From a checkpoint of a small image classifier.
Model: 2.78M parameters, arch resnet.
Rows from block 6, named by matrix and row number. Rows with one number belong to one channel. Each number is 128 + 24 x the weight over its row's rms, rounded and kept within 0 to 255. All counts start at 0. Numbers have three digits each. After the name is the row's rms in percent of the matrix's.
# convs0: first 3x3 conv, stride 2 (model.blocks.6.convs.0.weight, 192x112x3x3), inputs 57-75, a 3x3 kernel for each
# convs1: second 3x3 conv (model.blocks.6.convs.1.weight, 192x192x3x3, transposed), outputs 60-79, a 3x3 kernel for each
convs0.141 099:146122132127146107134139162174120150173149149108118125169112070151126144148142133115112104100136124130126131111136111115120136147110115168157158144125125147103101092101118146105109118126082102127158155154134209147137130143116110151111121184153150111079110138139093155164108081093114115132180160158076122150096121172064165172139070138126154111135126123159111112116132129121128106135147167147169135129140145136127159114123123131154146147127156119123117125130070135114138133139154104100119136137141116114136104120111
convs1.141 104:106081146099098156100144162145126153141106115133137135125096154151118132134145137122100142158146147170145116143123153155131082131163144135142135141109128110110108126080139151120094076129136149149146108085086089091159129086104190119116150136147135134137136164108154138159141139080137117100166177111100115117127105096174111091149138131108118090093147130117126131154125126154098118134126126150131108132140171104094133133126127171077119126118111162109104159153135152118133123136114098133133127131141143131118133136113131145121126150144134165155
convs0.142 104:178129158158125122129119098076039078135122104105075054118087119065127123102138146120123112120105120119096121092130121164141137148136138083110100091134109129109088101118114107158103116161137158159098138138120130126066100091116098094125135168135153150136142113138113107119098128135109096115108137179132129114109126158118117135099126125148134150141105122140123129127150128149128139136159126155135150130146146094142122113124119108116128100125083148135149142118178134122093113101116127126137117197118179134130141113113
convs1.142 100:131108087128124118134111075143117106119117109101114106142119091097139103088132125106109163140104099088094099137118133091101158122146161143166136109148150147179104104124160073108151093144113122134131132141147088140111113102097095113101157112129146139153134116101154117085130137143143143136115119116123097094159140077142135125094131151119144168137128144100123118155183165114101091151166153147161158133128148118079098130133134124073125095122100131174150122159164076153118089149144113120137162130139098093094121128108106118098094140102114095079
convs0.143 097:162133126117130132150121124113127099131141101158197172124088131095079146120103134124133117119130115136173134144131144122081098169165128133118146118145112117143130160097113083099139088130105153155122133090098072137065157169152123160153130148105172102151141102125161188138084105135117099185093114116112119123096107103145128123115137122160151153112106098113084117149111108148143128136146144109139175100124127121103129095066093121133128127129177099165193082105125119124124102117143121090092139148151091092130095186187
convs1.143 100:114068118107097128085120092166115129170166159133185168169153100115136121132114105098131144109126124102142147148147097166114084105110100116154140148124163167146144066089121141121192121133131128095118123151148122128146167132102165124139122086128077113060120143124134115182152149123127144092157162131131144099150131153141136132205174190148143097095100138148183132134150120168171150137135160098140141097091119131095094128116135149106108147140121129154140116132096154123104159124098111111106144112123106089096098138116096160129120153155108099103
convs0.144 098:152166170129155171118122112106143165110147146088083120089135124104123114120115106115114109133116118129112130129125184092087132109105107177152164136133139127122137185140108114131120117135123167138160117119148062091113107101089076099095127110121138119126116116178096127140098121126103123115129124107116153126110140147171182203125096124177129129133129139146139157138114122103114094146161153133132136124083109077113103113066112090113118146168173165130146132118100067095071103099122129139153142104072166137137134109096
convs1.144 094:101127115120139162106096150123089082123129107084107078062117128112157145133182130109122128111116159139085118151116106102093109110105110142137119117164127123143129180164176128159153184159165116105120112134110131049095154132149163133143125089110124151153126130093165113104124165141117156120119145138148116115158142134147132130138134138108110131160175208133096105145163101093070069101127143131145143134149141141085099112113083151110156101123115146136119129120128164151133119152134123158123107099098137105139118110123138142127164145093124115077
convs0.145 102:105074067141125121123116146145139105138142133137148170155161173096128104130108120160110142144128112138118101105116131130115112140103123087118132097143145146147166064112081087097092098102096102108148185137112145160145125152129161155118128135141119084079159125084162129071171174172127101139049072135130146140154092157137126144143093125182115160145101090185101143140120117142086133096130145110112122112098083148149155193150142144108120128128147114125127113095114127139127106111131074110119107152180120189170098144151
convs1.145 105:096120155110129136123145116107157132159132131151179184100144141186151145164121126128134167165142159102145158130160160117123114117112125136119116149130131132130146095114120139144119142100143123156156091105143125130125100137159182155157132126150139084099110118143125116167128119174089059122087119189126136172133117114138163120102128154096139145160165120104087106105079151118076129156124113143101116060073106108149127149135123125198168161130115121116127129133123116128113095161119081136130141139152081155153084137112120125136164128129138124159
convs0.146 102:138099156107101132095103120168129098141130103164128115161175164131129121118135150122129143145120138120141136131120184163146125137121085134131150124109103103130120095134094139140073105179119139158117116134138139103087147101079140117108108112113186128124172130115107159115097097121118120137104137145136172136164132129177127072162120119120118133137130106080142091147119118137141119133086064141085118122122112098148168181150153157182159179163136143112144093124167156101105150114138122148148169163148225100111168104103
convs1.146 103:148097128128136143147117134130101141135159139134210161098127137133157141146139126142113163106082112114112131148124125125149107105152140128103198158153099141140119156120188136141123096119170108126141155126142122125103134123149119129128154126143119154074124148072107120122168185154073140099111108102120135099121146137140134115111143140100132114146115116113127102170144078132149150151104122135111122143134153159162121104162075143148165095154128099113194122098127136158094123136110124133097127151114122122117143114159128110093139109147110148127
convs0.147 103:125185150104111169102091094131088065125123128144117124166127101126109078141149151126121110128122121125118122085160091078149122148147097099154151114124146145143131133079109065140092134115120127206108083129112123158081143101122158107087186171141077174195099124094109141107141146160131142099160131119144095123114109125144128095108144138131123150114115115131142136110148100125153155125128140125146182129104109115146076169151122127131108096106134115128122138122073143152148128135137116101121129155155104135146113107127
convs1.147 109:116125093116133157147123130131115149115089145143133137134132135128169120125170113160149130186112134134120136136143149128070121134127157156139148136157145154098107136136136093083110112135162119121095121134115139136153146136132143118159075079090118141183086119136151121116086109159165097071147130124115140138121089134147097115147151159125113115116205141125114114125145115095120121135113172148116153105126173125107134148123105134129145129122116152182122146103119107077072135125082117153136115111093064137132104103079108135121142144147127144135
convs0.148 098:091119107139145124130131079136116126158120109139184132172129142153100117133131135162126121142120131141116129099121125124141114121120118138153154126146165122155117093125187098109154180182143140106149144104111128095075151205151106158095115175165078134165093126126110146086164172135164133143105094097125124154115097175121107147123132125134119124146099124124146099119125137119092104141089112167136120116097102109121139156142122163127094095118105156180120141200152131110154173131132123117119132090108135095115116109053
convs1.148 095:128139114101148155155158131124135111156084099132092093103074109143123158128115120127107113135143075149104060128149112093145135127114123142128109158151132151102115168120139122101108118094126114115100166135160131138106123166104099160159153193130161105130118128109135139149046120126150097109148101112115092164169145145136095137127118155144118139142130145091139153137112190143099125136150131134149145113145146159192064086173134098087082127127130146108143113139197185192129151145115142132133111109116118142172130102181170109094115121120107141130
convs0.149 100:140132168103141132112138135110095115151118117155090134147139099089106109111136103135144109130133106136119146110121151120135133104131105122137145114171164107129119175130114176118091119109155118087129137157160144142125149177127136178129119134098137123154143152118120104076107132107116128113155154161129158174116122175093111132099151127128124114138097112114116106109121094107122126061090118136094126185130129133128141153119155198144121100107168118098136176174117155137178144138103140129139156130171075140147138101111
convs1.149 096:139108126165123104177118080130099119133145126124136147129108115150109086134129123178167177136134108164193108140095093125147141127110123115108147150115126109119115153128125135165106139145132092114142093114148099100135105127137168166137132155158142122183142140159070103143164111126137130167147127175145157108164162109129131086161141103115144076052053102127112090144098099171151155136109123105111116121167117105138139116101118089131146125131148143126147196156175127144135180136110147114135139132155118150145111152185070110154083126159141132126
convs0.150 100:156127136121092161101087101109150129109088110095079163124117063158125112127140100112103121115102132142108118177130156116134127111136099132107106165120065147131090169147135119131133124107144154193179152179092097123145175182147095136169082071144151110118144131155135151113120137169141134136124140166137111184117109150111148142085081101120118136093123131123124165124105127133148113112127175127121165110093122126147112105159133109144136152156191096128160095116131119126102110127117091112133079051122075107083091094103
convs1.150 089:030126121052109129086098143127099097112130119116104072067120182122133144124115108097115119106076119135089098096190098155125130126083157105144143103142120121143103135172159084098140083134115105134135111121181152128136115132130135154122139134125187154141179151146145139176134145124145146161099121145152089122131120137143120147078177120127172152146153157127111106146146154123121127103153097117158118125177155142119085100148078138192166160203159152155160101095121152111093119140132106123137157167120133141107154171135153099135131114138112119095
convs0.151 097:129105124142160177158167119111124165110145128140102105142158145127159146147120102116127132124121105130126152084124114124119134150095148091102131115126113113103092103144167114107109148072153087151136105118140117120129112132122098079121090111108147135183077145110141154103111123112125116105130156087141138113123130102137143105187092095124113169163116131121109136100143182073116082112128076136179124126136116110116114075090087134121142149132137128182146117201123113081105134092117134158146105108112173144080148105087
convs1.151 095:147139180145127186155130193154101088128116105160116096112134129098141181105119157139156162159122135150112151094124106104145106141122145142160128124100139114129094130142138118148110135113117139120115108114153129126119151152123136119161161153133105118160148116102144138061148134136213122156159125108145120106129140135144116134104108105133159142138164119092119147144138144128124082122103109164123158084108134089118127111122095137109099155152129111098098162170132141178106121147156162121203165162117147153188142154194160123130114163185113152118
convs0.152 099:132148160114112146095151110143104075124124049104132136150127150145094089125108086130116121104130128110102099166138171102117120102126093111133152133130164117114153095100152132083179110090164146118144124091150139160131130107129116107143140101112147114142135111113143130156114123116108106119131123086114147155197113123166170167126131137100105135113127102105140130157147109140124127121122148087066109101098141157123159136132117149175151079153189095128133135079118151150148154129143163153132145134221137136129101148122
convs1.152 087:134104138138118127113150134153112130148157167173195162119133071162129118150142130113131110107099123076104120117153055174111103163123075149157112138144119104144123161131129120105133123164184138127121135115137142147136128117104136141100094109091162134128146158108143114147118102098115101065112094113074090156092113113106133104149098138118106134140125115126115111133120135118152094145154127124124133137100141126142111144165096123179193176175168169139128105139166118096124127102116125137146125105134113149149137172133087097090118118102097126120
convs0.153 098:097099106105136114130107101104139172121115136135146146156224154123112148105101130122118147122121132132180130112115142120099085113121059088112081134134110122132129123173164118171141103093098134155128107100110136090101111151143109134132135139123158149154114123096125135132140144121145127111131114114126084050122113064128097122102136158119115143134114107101137106160112120170132120104126088116175155189156175109112112133134176123133139139137111140109144147137185149134107163133119108116114108102086102112128131117164
convs1.153 092:162144126139152148163167103125121124117127121105097118148173091089124126191112151161130145152134106117099110143129076109137115128152064163092112120130124098076116133132136080097129115133084134142130135113105120141120132188142110170135104099143142146150127092151107144142143098116100132105105117101101131143053130134121112129148129130139128121159153139128126127153141142106140139115127107156101099131118166136126128143163132128151113111110108134105132178174131125119106116124138119100115113139154118114153139159128109143109101159151086149114
convs0.154 104:052097131094115130120124154148128119145118090145147113106157095140100119136146140131124094121123135137110124109135143088096102091089123115090083132130114133103092109154140149132143118107102132115122078106119104161157129135137154173148131158158123098136124107131092108129153140114140132149114092149128102087123159093156140145158104118125143149136159112092157107118111107109117120114119093097100131074111168107106139144166127112107129087161081114122127105193134139084104153109111128104133140114112134148196134129160
convs1.154 107:120156110132145120121152127135130133130083123176100132127124140106138144121132115133114155132106115119144099082153125127151094097121106159134103129155137124140108133131152152129139133145117155131081174130116090093103124163094159185116140143127125183120117125184102142158170087082148102087118098093125125126116151144144164125088129174114120153148126157066085129165094112128123106098115151108099119088139107179135089136167118119151103111133113117066129118065125140134138168143188157108139131129190131127195101141154160129099146118106116121159
convs0.155 099:166154114148108093138123139090117129149158113128148135114086117154116127121146137098107115107131112105097122156111153135133183143126157113126113111140140117118129150130145147092157159201158118069140125106150093138146152138125145178148135139135141119074167132133125142121136124129129144142084114099122134158122090110125076118131101118148121135149143137137083114100061096069131103124168132132150112099123084136126142125124088126135126141131141168135148166187126175129123152120109135136108130154092170089125184127107
convs1.155 114:133098142129122112095081115111154127122155152084095162078135203106129086129116123151121126111121138158108086118152115139108100107080108130069095161118115142136118128096102097106092107106120099143137158154116143116133097115135135114129125118098139125142186137114142137135149094136104120092120139121166126123155152146134166152149133162131136108140138110152139139143135095092117145134117095123175133110132141113128102139108066136160142050139119125144157169160153153105134164114143097128148083081173132109145104127130079130110117133130131142149
convs0.156 097:135128110143116100123100130163097141143133155104111098138133167172122175102074128124104107107131115104156112138130126153131103141104093159119124101114138102108127174163128111123177109102142176097157105119154126110083129165129187142096161119143099118116139146136111100122110142189142121140151148124118088068149113104149161076111085129143117145136151128126113094130110131106117135138109138125108101119129125162134098111151136156179180164129121131122141104142127150139142181136163128129149097128121125162161130142156
convs1.156 100:127118129116125108152151050127132138149145168129185172162167110166107090150126122108128129138138150127124076171159132158148090128122139140109107141135117117126092131086126118100094134125108121095120118114094115113107148106168118122150145112140152144121157107134088144139129136114106108112106117109136113107116127132143097124140102139177131114129097082129174127127143106116122154136147127155130136146174157128150163167142171155146169152179140113139141185155097167161122092144111127112099111162115113121096125118124128151183131153122148160180
convs0.157 101:112172145125158125126160139130077056173092122126098120131130126123101129147087103114095151112140135100115128155142146093122107162123124138122130156123116119137114159152154159121122127118133133125148109145182118117108148174139129132115165133126119111117119123130107083095102120163147134153114150173115119115107118148158133186079085130103126188104116136127122146148081107136120128141101143101138129098145124121108114108128150094058108128142114121108160100140118113118148141132126173153148175165158138143119132160171
convs1.157 123:129118115168109101141044120127108124164125154151121114116119107123072132095150139110124123164123078110129117188142093219117142130091122123141142118120141114101138136116167120123135182180099120116129128093133171117138147127141107090128145171132103111122156149139173101140137073085172086140127080114143110076161140075131132135129128173097106162113176189140109173099148129130112134115124106148109135118118134137084146105150120140122143136123140133157130124104088133133113138098112123112102135114137056082073126098080098122127093143138122122117
convs0.158 098:138096101139146173111141127091158164119124136137104079145121154134147141131152121136163146121131110118115130106089142136125147176151157121130094145127122118118123129095130138083086137132106096105096153149145137154138115131074123098116147121169128148113104119150154144137123114099111131135100121125097095168069091127083112142117121145124091136114126140115153113124147115116171147088122112145105121136127163136129139133142129131151131124141137178120095110096100163137116194127110157142104113101090143105125071091115
convs1.158 110:122138130137136104109144124140095143166158122149116125124136090115118144131124139116162089115083082164137139124143150083106119173133108138132090178145100195096114157142090147164185149129160112110138171122118160145093148162133099133086124139098077127118179107141136118143149145140138167159105137154131129137136150130135146157114110108105162125114126118128149124109136149130170123127098133166142177129112121170157123139160162134162111132145080140126099123118133125104099109107101137128094114178103132126170085116190140115126129103128069104142
convs0.159 097:110130142131106122136117126151116177103117116139167131100134157140131136143159103125125107125139141119168153139119120142112139129161148106117122127155153143160149096102132158109116165089101092136128105103150111136146155143123129092102179142122152147166178137103143130096102106115105113101130122097120161129134135162147139113121142118104108113154128132143151116115152119108062125107110079110092131127114141081125125133118084126109073107149132154095114213135155123138122153101109133105129141172139098130144110106124
convs1.159 084:152169143119136128131143115072105149125127153139124152150102142158148133127101154129167118108109117159098112141132106147156169155138097119081119125082097108089135130142126113110119131119145144123088131100093174150161144138117119142138140141106175090117171140133147139139108116135092086137127143145132134105120124115146145095164148176160105086187116086105133116111135111116110097136081149142116156084139148103160129165135127129141111143125132130142099153146140170142121175120093121125134111141144164162138134141126127114114131143163145159111
convs0.160 105:121125117158097102109115109179164055184107113154118107159148102165107176122107124129107127118099126176142138112137101110133098100060093090114120123097106110102146116136210101139141094143130125125157122116131115098118149143121149138156136112119173131149145135112107092108150124126150145134124146132159135125175104159122127106104114139144123137167150127122109196138158131132123110181171136171141157163156133149149128119111121098067119168113115153114119125139111101109121123136149090090135174149123148151137140136174
convs1.160 117:095141120128167133089129106125086071139139136147136118139140102101093154130170131164103118136111115098132128129158138145116153147128129164129127191129128141139122166138151111138184108094113171154141131116109103153141135112105165132102148152110147148192122157137106138126155139136130168171122131137146126129103117145086108138140108104088109103113096125094124116108126085186117113130139090108117122148152128159113129126140110115088117133145159129093134111106127143129132103097114123124129118130159155145110135157097123137116151138126142110109
convs0.161 101:149164146170104104147160130166121150128119158152136115132154143138144144127117092122135123121126145098112109118140119114117140124083101141142133141155151157173172075105126113090067153151131119109137154133129142098110130135135131113125182141105138125132177146159182173144165130121115125104110092142143150153132133167159209182132157133103123131069123099130138155109122129112114117166147160166111116142151157088138148095108117163126107124094146163104093153150145108133132127106137135131115095074132147111124191191175
convs1.161 101:097110125108084156101094141116130096104202140112147135145102131120152146119147101132125152115103176048062137187129138099121132146124131126125102154137114117159149131128110162105151141136146166171209107102061127120103107101109167148115188131132113125093118134120120179171120143180123093149128111097100121123110112087120140126151104104117122127159132114131131147089126125072054077145126146129116161096123123084111121163123166172157125147132130105136118129140178086114118107120099103137128134145126097117138116114119118131136105141142166154104
convs0.162 101:101100124082150119101132115155133161173137180164141114130103085100095112153135103120119141106111120112086086088141164157135100112117108120146121131133137142134120075170128121106114086105105151122137159138139135114132120140167154133123153149117142129166133161103072144107166159145169139136126126105146165175162137146149150117141183172186136122129188135115124152147147155151143099093095108130152149159131116154144149138158108083121104177177103149155117134180133131121096112117086089122110159142164154128146128090085
convs1.162 101:072099096153153135150143144169108104144150122116119060149134128129162150157142154123115110140116099122127109067135120131138132111125118186127112162118133153133133171156177133138137150173138105118087108116112137133141137102130092129140106133117111126133120116116071085107134171120132092121075083119137123139098117129121127158097138132100123120091152161115148135141114132100129136154179163113124131169126091170106139190134130113126111122108135109146120085157161106093122096118110122125100186075120155085113149119146133072065058078060100093132
convs0.163 101:146137124150105146109100130152127155112136129115072058145126113104107072101111106123103134119110122099101126128107071127140134159130141142108082149107121138131111168181165150091127138156177118167132111144167107141199152102089171150113153145116116076113148118117129101091139130162131140166096094104119081137099095082157131083134161116102119140112134115094144113098137133100127137113116110150141118168109112129106100104117121154100091136111106121099117126122136118134111115131120109152108154135103128129119153122123
convs1.163 086:118151108103146090137125118096120112164094113176132142152191105136109125141120100133192195170145115135152083100163142102152143148162124104126145128111158127074142112140114146125129101114095125115099097096063123155111127145088130154108129151147146162126128159136099139120136158119093125129119116151168121121119130094095128119117102111154144124152129160083119115055092158148157165129076113159114116132127104113114153158083109162149178101087121146144142139112115136153121155106091104147127118142145138128126154124115118104111143135142142119135
convs0.164 098:102107137128126100146107132142113114115135124144140165140084125160128172127116122106094145094126102141146144098154088159139143108100072132140105112126053113099079100110112116135109146160116111177106087141095095140094144118178136126140157137103113145118094164101065095122129112128132140147140145125123147140106088133110114136114133175124133149136138173109117130091131070107135125108114094153111123121120092124114130141165189144121147142120220130114104111119081143149145097117135109151185085124101083104133111097089
convs1.164 095:126143117135140145116092103114082067091103107165136132115142067113141093107113079155124158137113101160116163052131067072132105103125104107142106150159133150143094147133125150168085163136130123111128118140146130117146075149146124128181078156155110169196096124121117126112119113131135124120158129123155132110148146141107161117149149141116096118114145117111095125120132155125164097128151140130151096092101130140119165111117164126132148114128132119154125148070109123141113129138128133125144127196153082141125135100139112129140166093176145096131
convs0.165 102:032136166073132125097142148139112120111143112095116143110154115132134131103129118138132111115103119137133129093122125094130116142151156152108141145144141121105123148097160120146131093111149096094167100133123069110115113129140135114151152155169142115116138149156124152112102115139104116131116111121162151154119124084104131103117137157138134155116126132125139133124086115102083134146134098126118088130111115163178165178187090090117108134159186114134082162126112103151135114131135107162150102124187128143172127152148
convs1.165 110:127151146091077122119107165122086116105125177126114162123121135101134147110140094115163136103126108108142092158152135167105170123130107138116106091102122134144056128164116153110142113120119146175171107122100132106148119119118117116129162151106152136134129107107126110145088111086111136103134145106140085135094136117076146100138125109103154129130136128137124118131138138082107145071116111114146127082143149110140127083138119125150120105126154108122137152126097138096100131089095103123107168134135139106087153096108113117131113122110130142138
convs0.166 101:122112123118111147113111138074108120111095140148134109131114099119136167087104142107150160149109132118125139141106134139141137147149145118116165138153161156136113179150164121103134089103102129108102147112139146105115163121133130106114115098113097128168082110127132127137126137147124123153136130134153138149125128171134100131123132083141157152156176138178142146169126151151141143139146146149139164153123122145179172132163123149108110138153132126091109179156133072115108087111127103107102120126153104089100094070077
convs1.166 104:148129193114117156158105160099104110110132133135087103141116138082170173117164171113080073110089104131119155128149146153114153140149124129137088153151132171140132134148143134135076167157120136120132126120135148141153168191156115110116147147116139162144132143085152099143065103133130130120143091107148131150167132148140152165118152158120149130163187135166126126173166156127105120098104127103163158079134140160140149119131124095127129146140120146143119139135128161148152137130135096092086152098122119130116120128130111122135115137096082137113
convs0.167 100:132128157144141135128114109141156119113128139123090110172137127138101156109098140135148126121137148133111108103119141143121117145169124102098120131103124102107124103125163120105200061122145129100108133138112127130174110132132113109121123137167119099117088066135115161141142098098158115109129123112113124126114102124144095177167138094159141148148094129110128102161148122149131099119130130149157081130113102132144115150131105156153121135086117192134084173107087103119121113091104144128113102083124136104109147115118
convs1.167 094:140123112155138136101122127128104119162089146160135103114169156135121158139141155129137135111131171137106151137120191109146140103101120165165101115105107144131116130114137127107114155135119107134131122099106135113130118106116168126141119148141131095148093138108139115115160107097156117167126177127108110134154118126134119108106099100167104104133150129092163126111091115107138129168150153093118136164095089124098098098138089154108086133138129133128137167163126146115102156091174154108117148142130161152131162142152147156133165129148159146132
convs0.168 103:126151132086105154115144154130114114138147153121130137059067080130177131128132149116133140111127130111123120160132126086083134112082132149134115133119138128100127108182200140113114128099121130129154118081095152102123144151143118141144117163124104137130107106074153145114124142119153179153158139109151164146168157111193167138114127137066107119073105129093161124135139130088142165128141102140144130119126097173160176093140137070085133092107184089124156095120125143136166114115126132134128121107121135151143110109108
convs1.168 101:142108114114129144113126139089145134103144149114124106138103125117132147164154141082121129113134130129159145134120111137096117110073141141112097177122177158168168117145148149136132161183178098087150106094175110106153145120126141149109165140124136088106142118120159121135095106102116114120142128114132161175152140129086133127078120152108102114080111163143153168102093086117121125137158144055151150128127097138131113160158161152107121128104146142128155063119113098121137107137134110097157121102101136131128130116097148117072160124113158143114
convs0.169 096:113140142115121128090095133105056094142120086103079148099130152110115116127145121115104125146153157137124153069081124133130137091122125090073078123122099157132095111135101104108099102142164135160150157119155135138148145170096145151159106155060149170147169162138114155125129151107137132138173162146085111090122111104131090107115136130161135133115118105129127115110105108108129136097094113128119104095136112134139122163105118120121142106141132100125117131134102085119105127140094140145127136146133163115103129141155
convs1.169 085:108152121127140110148132096152108116099093126118144108115156129124129110150133125086082122154126136163164099114109090130136096160099154143097112124136149118134131125143092092129166106145130118122087120112074106117120140143137093091093082067118133116139086129144123140158081096053096076065103087097155126111106123137101131148099099131133129158113132131132074123088109117147147141134127126121129099132174166119162165133138147073081079072117124093144153094111156141130094167145138107104105118097118139058079133088091138116099148114130123129185
convs0.170 102:145106146104114147114105119108158128152095096132131180163152115135139103153132118105090128128132138112113134139155137123126180183149161153147163135119135157128149182070109134084120115095088137091132104120168133131188151143096114153145125169171121083120122097153180133115125104125128122138117127115124180194112108132117108126088127138100116167095125140132166136107162151136137134115124174142129127151144180147159145145128153118129135138104124134133148127135165126138128133139104137124072120097139100108141135118151
convs1.170 118:112113070154137127136151163158148097127152101130106112149115134106094109147095124103151108122105158143079131130131084088102136111124127118093106119170087149137143124136146120110109152152111143167122145116084125168114140139117110124108126123140139126150126086127134118107151167155115138162154158149125131088143126131135132168096105096151139160147110117124160138142167122123121166111105137131103099114131140135124135117116106140137160108118111132109115095118125109107083162133148123106137158117106171106118186144147103131142097102082106108114
convs0.171 099:128148142118139112109136123131152111102148119147131100116100130115153157100080179138129146138123159127152168115157139101109117139086063122112118108121125125107157124090091108125138068117114126106133108139159134141107113130099093109066110117070151147128171128110108128120115148139128115136156146131141192164132159179134118140169112122096162127138127096122135145126124131159155146063127176110125120112121076140122113167158135112129142146178174153116177116127132173127106163131090192156137153172125171140139146168130
convs1.171 092:150172142163160105147130125123124167127104128134103097094107141116120128157146161096123130095151159073128097079079124096101173126121159133056116102101092131101058134138146123115122170134145120100133119155179113099124072108127133091136108105126147116112129149165155120148140102131135151166128152185074167187149152117155145087132139075148130147161126149101125096160143066097133145164112130155115135096092130135152171150140145135126100143143136150115088165137128141086112129121149075080151130093112108151101163124113122130167141138140133099112
convs0.172 100:135129165108129156137157183100110120152125114142144136106137148101122153120122132137122135150132140129110132159160148148097130103101093135113084111145119116105123144125126138135113088157092060146123126145165133153151137129122100098099102124108115121134106142134129148156132116150101123135120133113124092133139111174133124131101093063146092093117123129109118100159150111147158117137082126094113095080147131095118141117141188106109149121139134075119151105102105154167147140142163140128148178109115139134166151117096
convs1.172 103:183103135142136142138147118125108142153134127146130127084076094141147105148103112120118104139142147083098135158121103128099118103121140176183169104128132139066110138128118144114125094137157148128144106130157152110116132125128119147127138141145170139116081130110104101120149121149138112123119127138112160139132097114108090110178140117145088085163130114151152113154153131120161161133112095154088077110095119108160135151113081134122104169169116125096072104174133163108101129118107133117164103087071114145107148141127172173133155139120164113081
convs0.173 095:136124121121131115160103123182201168117118145095119113156150101102125145103122145112102127123119160122145168115099099100136114117134093089094096132116102125131106158124079159122133117138129163109069150119122139160096100098107092118145128151130133137114070102102131144129181127158124137111123137129131108092135132139118126141145136164103145147138134160102104148106151081111112118171134151112112130128147121179143155137145169133128158186132159146097164121086142143120117157164124151166119103123073103107070144151118
convs1.173 087:127129143111123114139078153131149085102138100131101162155178162112141095122139099176160118139111119130132045104143163117155118153131133167118115137106139154133105098122116120105121123126120134179139113106093163148127131114130132158134149104159143160114132136096111135074103166109095112137115123152137147107128141112132121132116141141156119165149146160145139117100153126170133130105132087140124123101135166118112121115137141087112144115139124127142151132100126150193129133165140121138125097133148151111101110130111120154180131116161098142119
convs0.174 096:094094107119099090114132123139140102114112163112164132131114125108154137091154135143185145126148130125145137093090159061128108107112147146108115148112119134159123109097104141118124137098197109101172143124155106134148131144125095122148148139078154110091186140109171166098115118159117110116091114128149100154129125131165140144129128136136107170121125157099135155127134128118106118151115149142139158127105119091082148096106152099117166133121122164145129187160145104113123111110149112150166109109194126110162113107093
convs1.174 104:100130121132098113125132102118116144135121150120140165142116122113096125134118152135115134091098102099101134101087130165096092146123113127105100122119115126162129132129128139134140113116114099112119150096139132126141170187108170194139149145108103156097108111111152095144105136133124115121135105125131102109150116164134116128122099121102135093162108138110097158127133132117144102134093124129092131107085145126135115157125109153145112125139138127095108148121106121107181116122146140131156147134161146153168142147130126123122116079137105051121
convs0.175 102:140146079116083069130116127130124133108104118121085129090154133151130110121071112114109112107078092129107107120095136084112102067097126129138111105132118146148132139047081096143123082063112161121115142135146113098127142185111120097100091083133166153071132119098138092087086091103089123120095125135105107163132127164151087153149166193129117093121100145138128113147110111108166114149178105133113157136154125149146191125146136123102097085145134122126161124142168092138131097150127153147146130114153087146183125144155
convs1.175 107:115159155078092120108107108115119122117157139094134210137178143110079057170108111158167095140139100084108112109102113148120113133105098112138101080146140101126118145124099123115115141131125120104124115142120103136164117156168116154117117136111126151112140133137111120177113149117065125110112153156149132174127105147123141117115117124136150140125130124131162171143134163137150132135132152097139130100141172127135106155144142129152107097135149139131150121113106120162120103168084083137114128120107130093055131151125055134113065129130080131128
convs0.176 104:107110135066126140081103129140125105120123102121139143114122107125119122149128111134115132117143143131124127129135156175125131126158116123120142058104128088129111193166099086120087116068051124122143116096090110153188143146150127143182146148176098112108112111100135105128174166152142121098126122091201176171122129147099129155138123063144161092117160166100112134175088098191115093124182151125092130119089122140110114157156151139125166118182175088153140089132117128145140127148139118142125145142136122096153105106111
convs1.176 103:112098118155102123122098151113130097101113150109100121134167193148147171150138173116101107100118168123109134102123140099079178115133165141116154128146103143131093107134075097105075203157124125103121074087091116107179096065124127117109115085163156117141143100131094103113173163151119147185137113149141133134126141139100142158050092141125127141124076110142114139148139115142122143118129160070141176110137118142137133100095154164121122126056115081100122086125144122116131124140096136114158132108128136174107146147083102114070133116095105090124
convs0.177 102:126120135121123136151136141148107110125135091160170167129098115142137139091148158130126106114131121109102144112155167131154109182142146090136162111128152124163145133145154053176131120149103081167144126190147148160144112118110149165130150149145081120117108150114132194173103107097142104124154116126099097130125146158143164167129103121129132151119127158151172103169132136130158105106104120132114105124157130124123183135143162092101149164141115167082102152111124130145166126135113108123095136164173107110139120122076
convs1.177 108:129085107160131092132127116120110134177110116189100111126105145151191110171137085120106139144133116121155172138107165118095115123114090173138103141139141120120115149123141097122127136113118112146128137126151123095128099115104155109089177134194173109116155154118124140143104116136173101120115142099123150120135132138137127134110108095129127142175166125089134148138100120148148075139101103178139107146106114166093163152085146097124163106097137106141151104102192151087124123128102129115119111142157154128118104142161137106101138133086114109146
convs0.178 099:115107129136143175131159173100098113125154190106107124135140167138127107124087084111124091114121113122153135129096104128125133162161184110126178148124135134122145118127090140143116118095095134128098137091127127104109126162161104165159133155122099107161132142142109128141155125150134104121116125137159149118124164173125144164112138054110116135112149152110142157107109127108087077083107153121142150120141154151141110099112072141176133169114171165141193102142111176171143153133096136135134133132115129122152118114131
convs1.178 091:140122161146100154165119080144164129096107108177088115098119080141142091135169101096094126107135139139146117087133113116159168106065141117109135176091130140152128121097097129051120123083075143121159125105113122077093115113081090134060099131136129147093149147139121156140099106135127073128150100122158105114127135151137105132195165156140123106128094142118118110106161108128102108093127106113119139090138139099093125168133141131148143124099127120130128123136156126158125149148093130137142132106142146145161085117158118165114114136123088123096
convs0.179 098:146159145142137137155144110137124137153142140108105117151158156138159126105114081095103107137123120116134130172142153163128125133145124131084096125128099166112153148139135160157126180111126136129115164127123132112146127145150133121145139111143083131174133100111121100155110089127105111139138111114085104135110142133111134133095127119140140129119141123149159150133119168105095126092081116120118162097100150159131137164140133090100110104087184120097167140098151114132124117128111128088089139124129167088145154131121
convs1.179 087:121143186148136107152132147132136121099157138103160120113102111060092160130092118124115100122146145157111159058143179140139137108129124138130151139161121129091126175152123138117154133156068123124099086121167170164146152127152087146118139141101174171172149151133101143126123153104169162135130102136142119138115171144138135119127150141129129159143129129093112105159094111158124129103153112165124111122129147130142122146173118087137102146143154120115089134141105147169150120152096098108136110117075128145116109157129142104145133153136144182174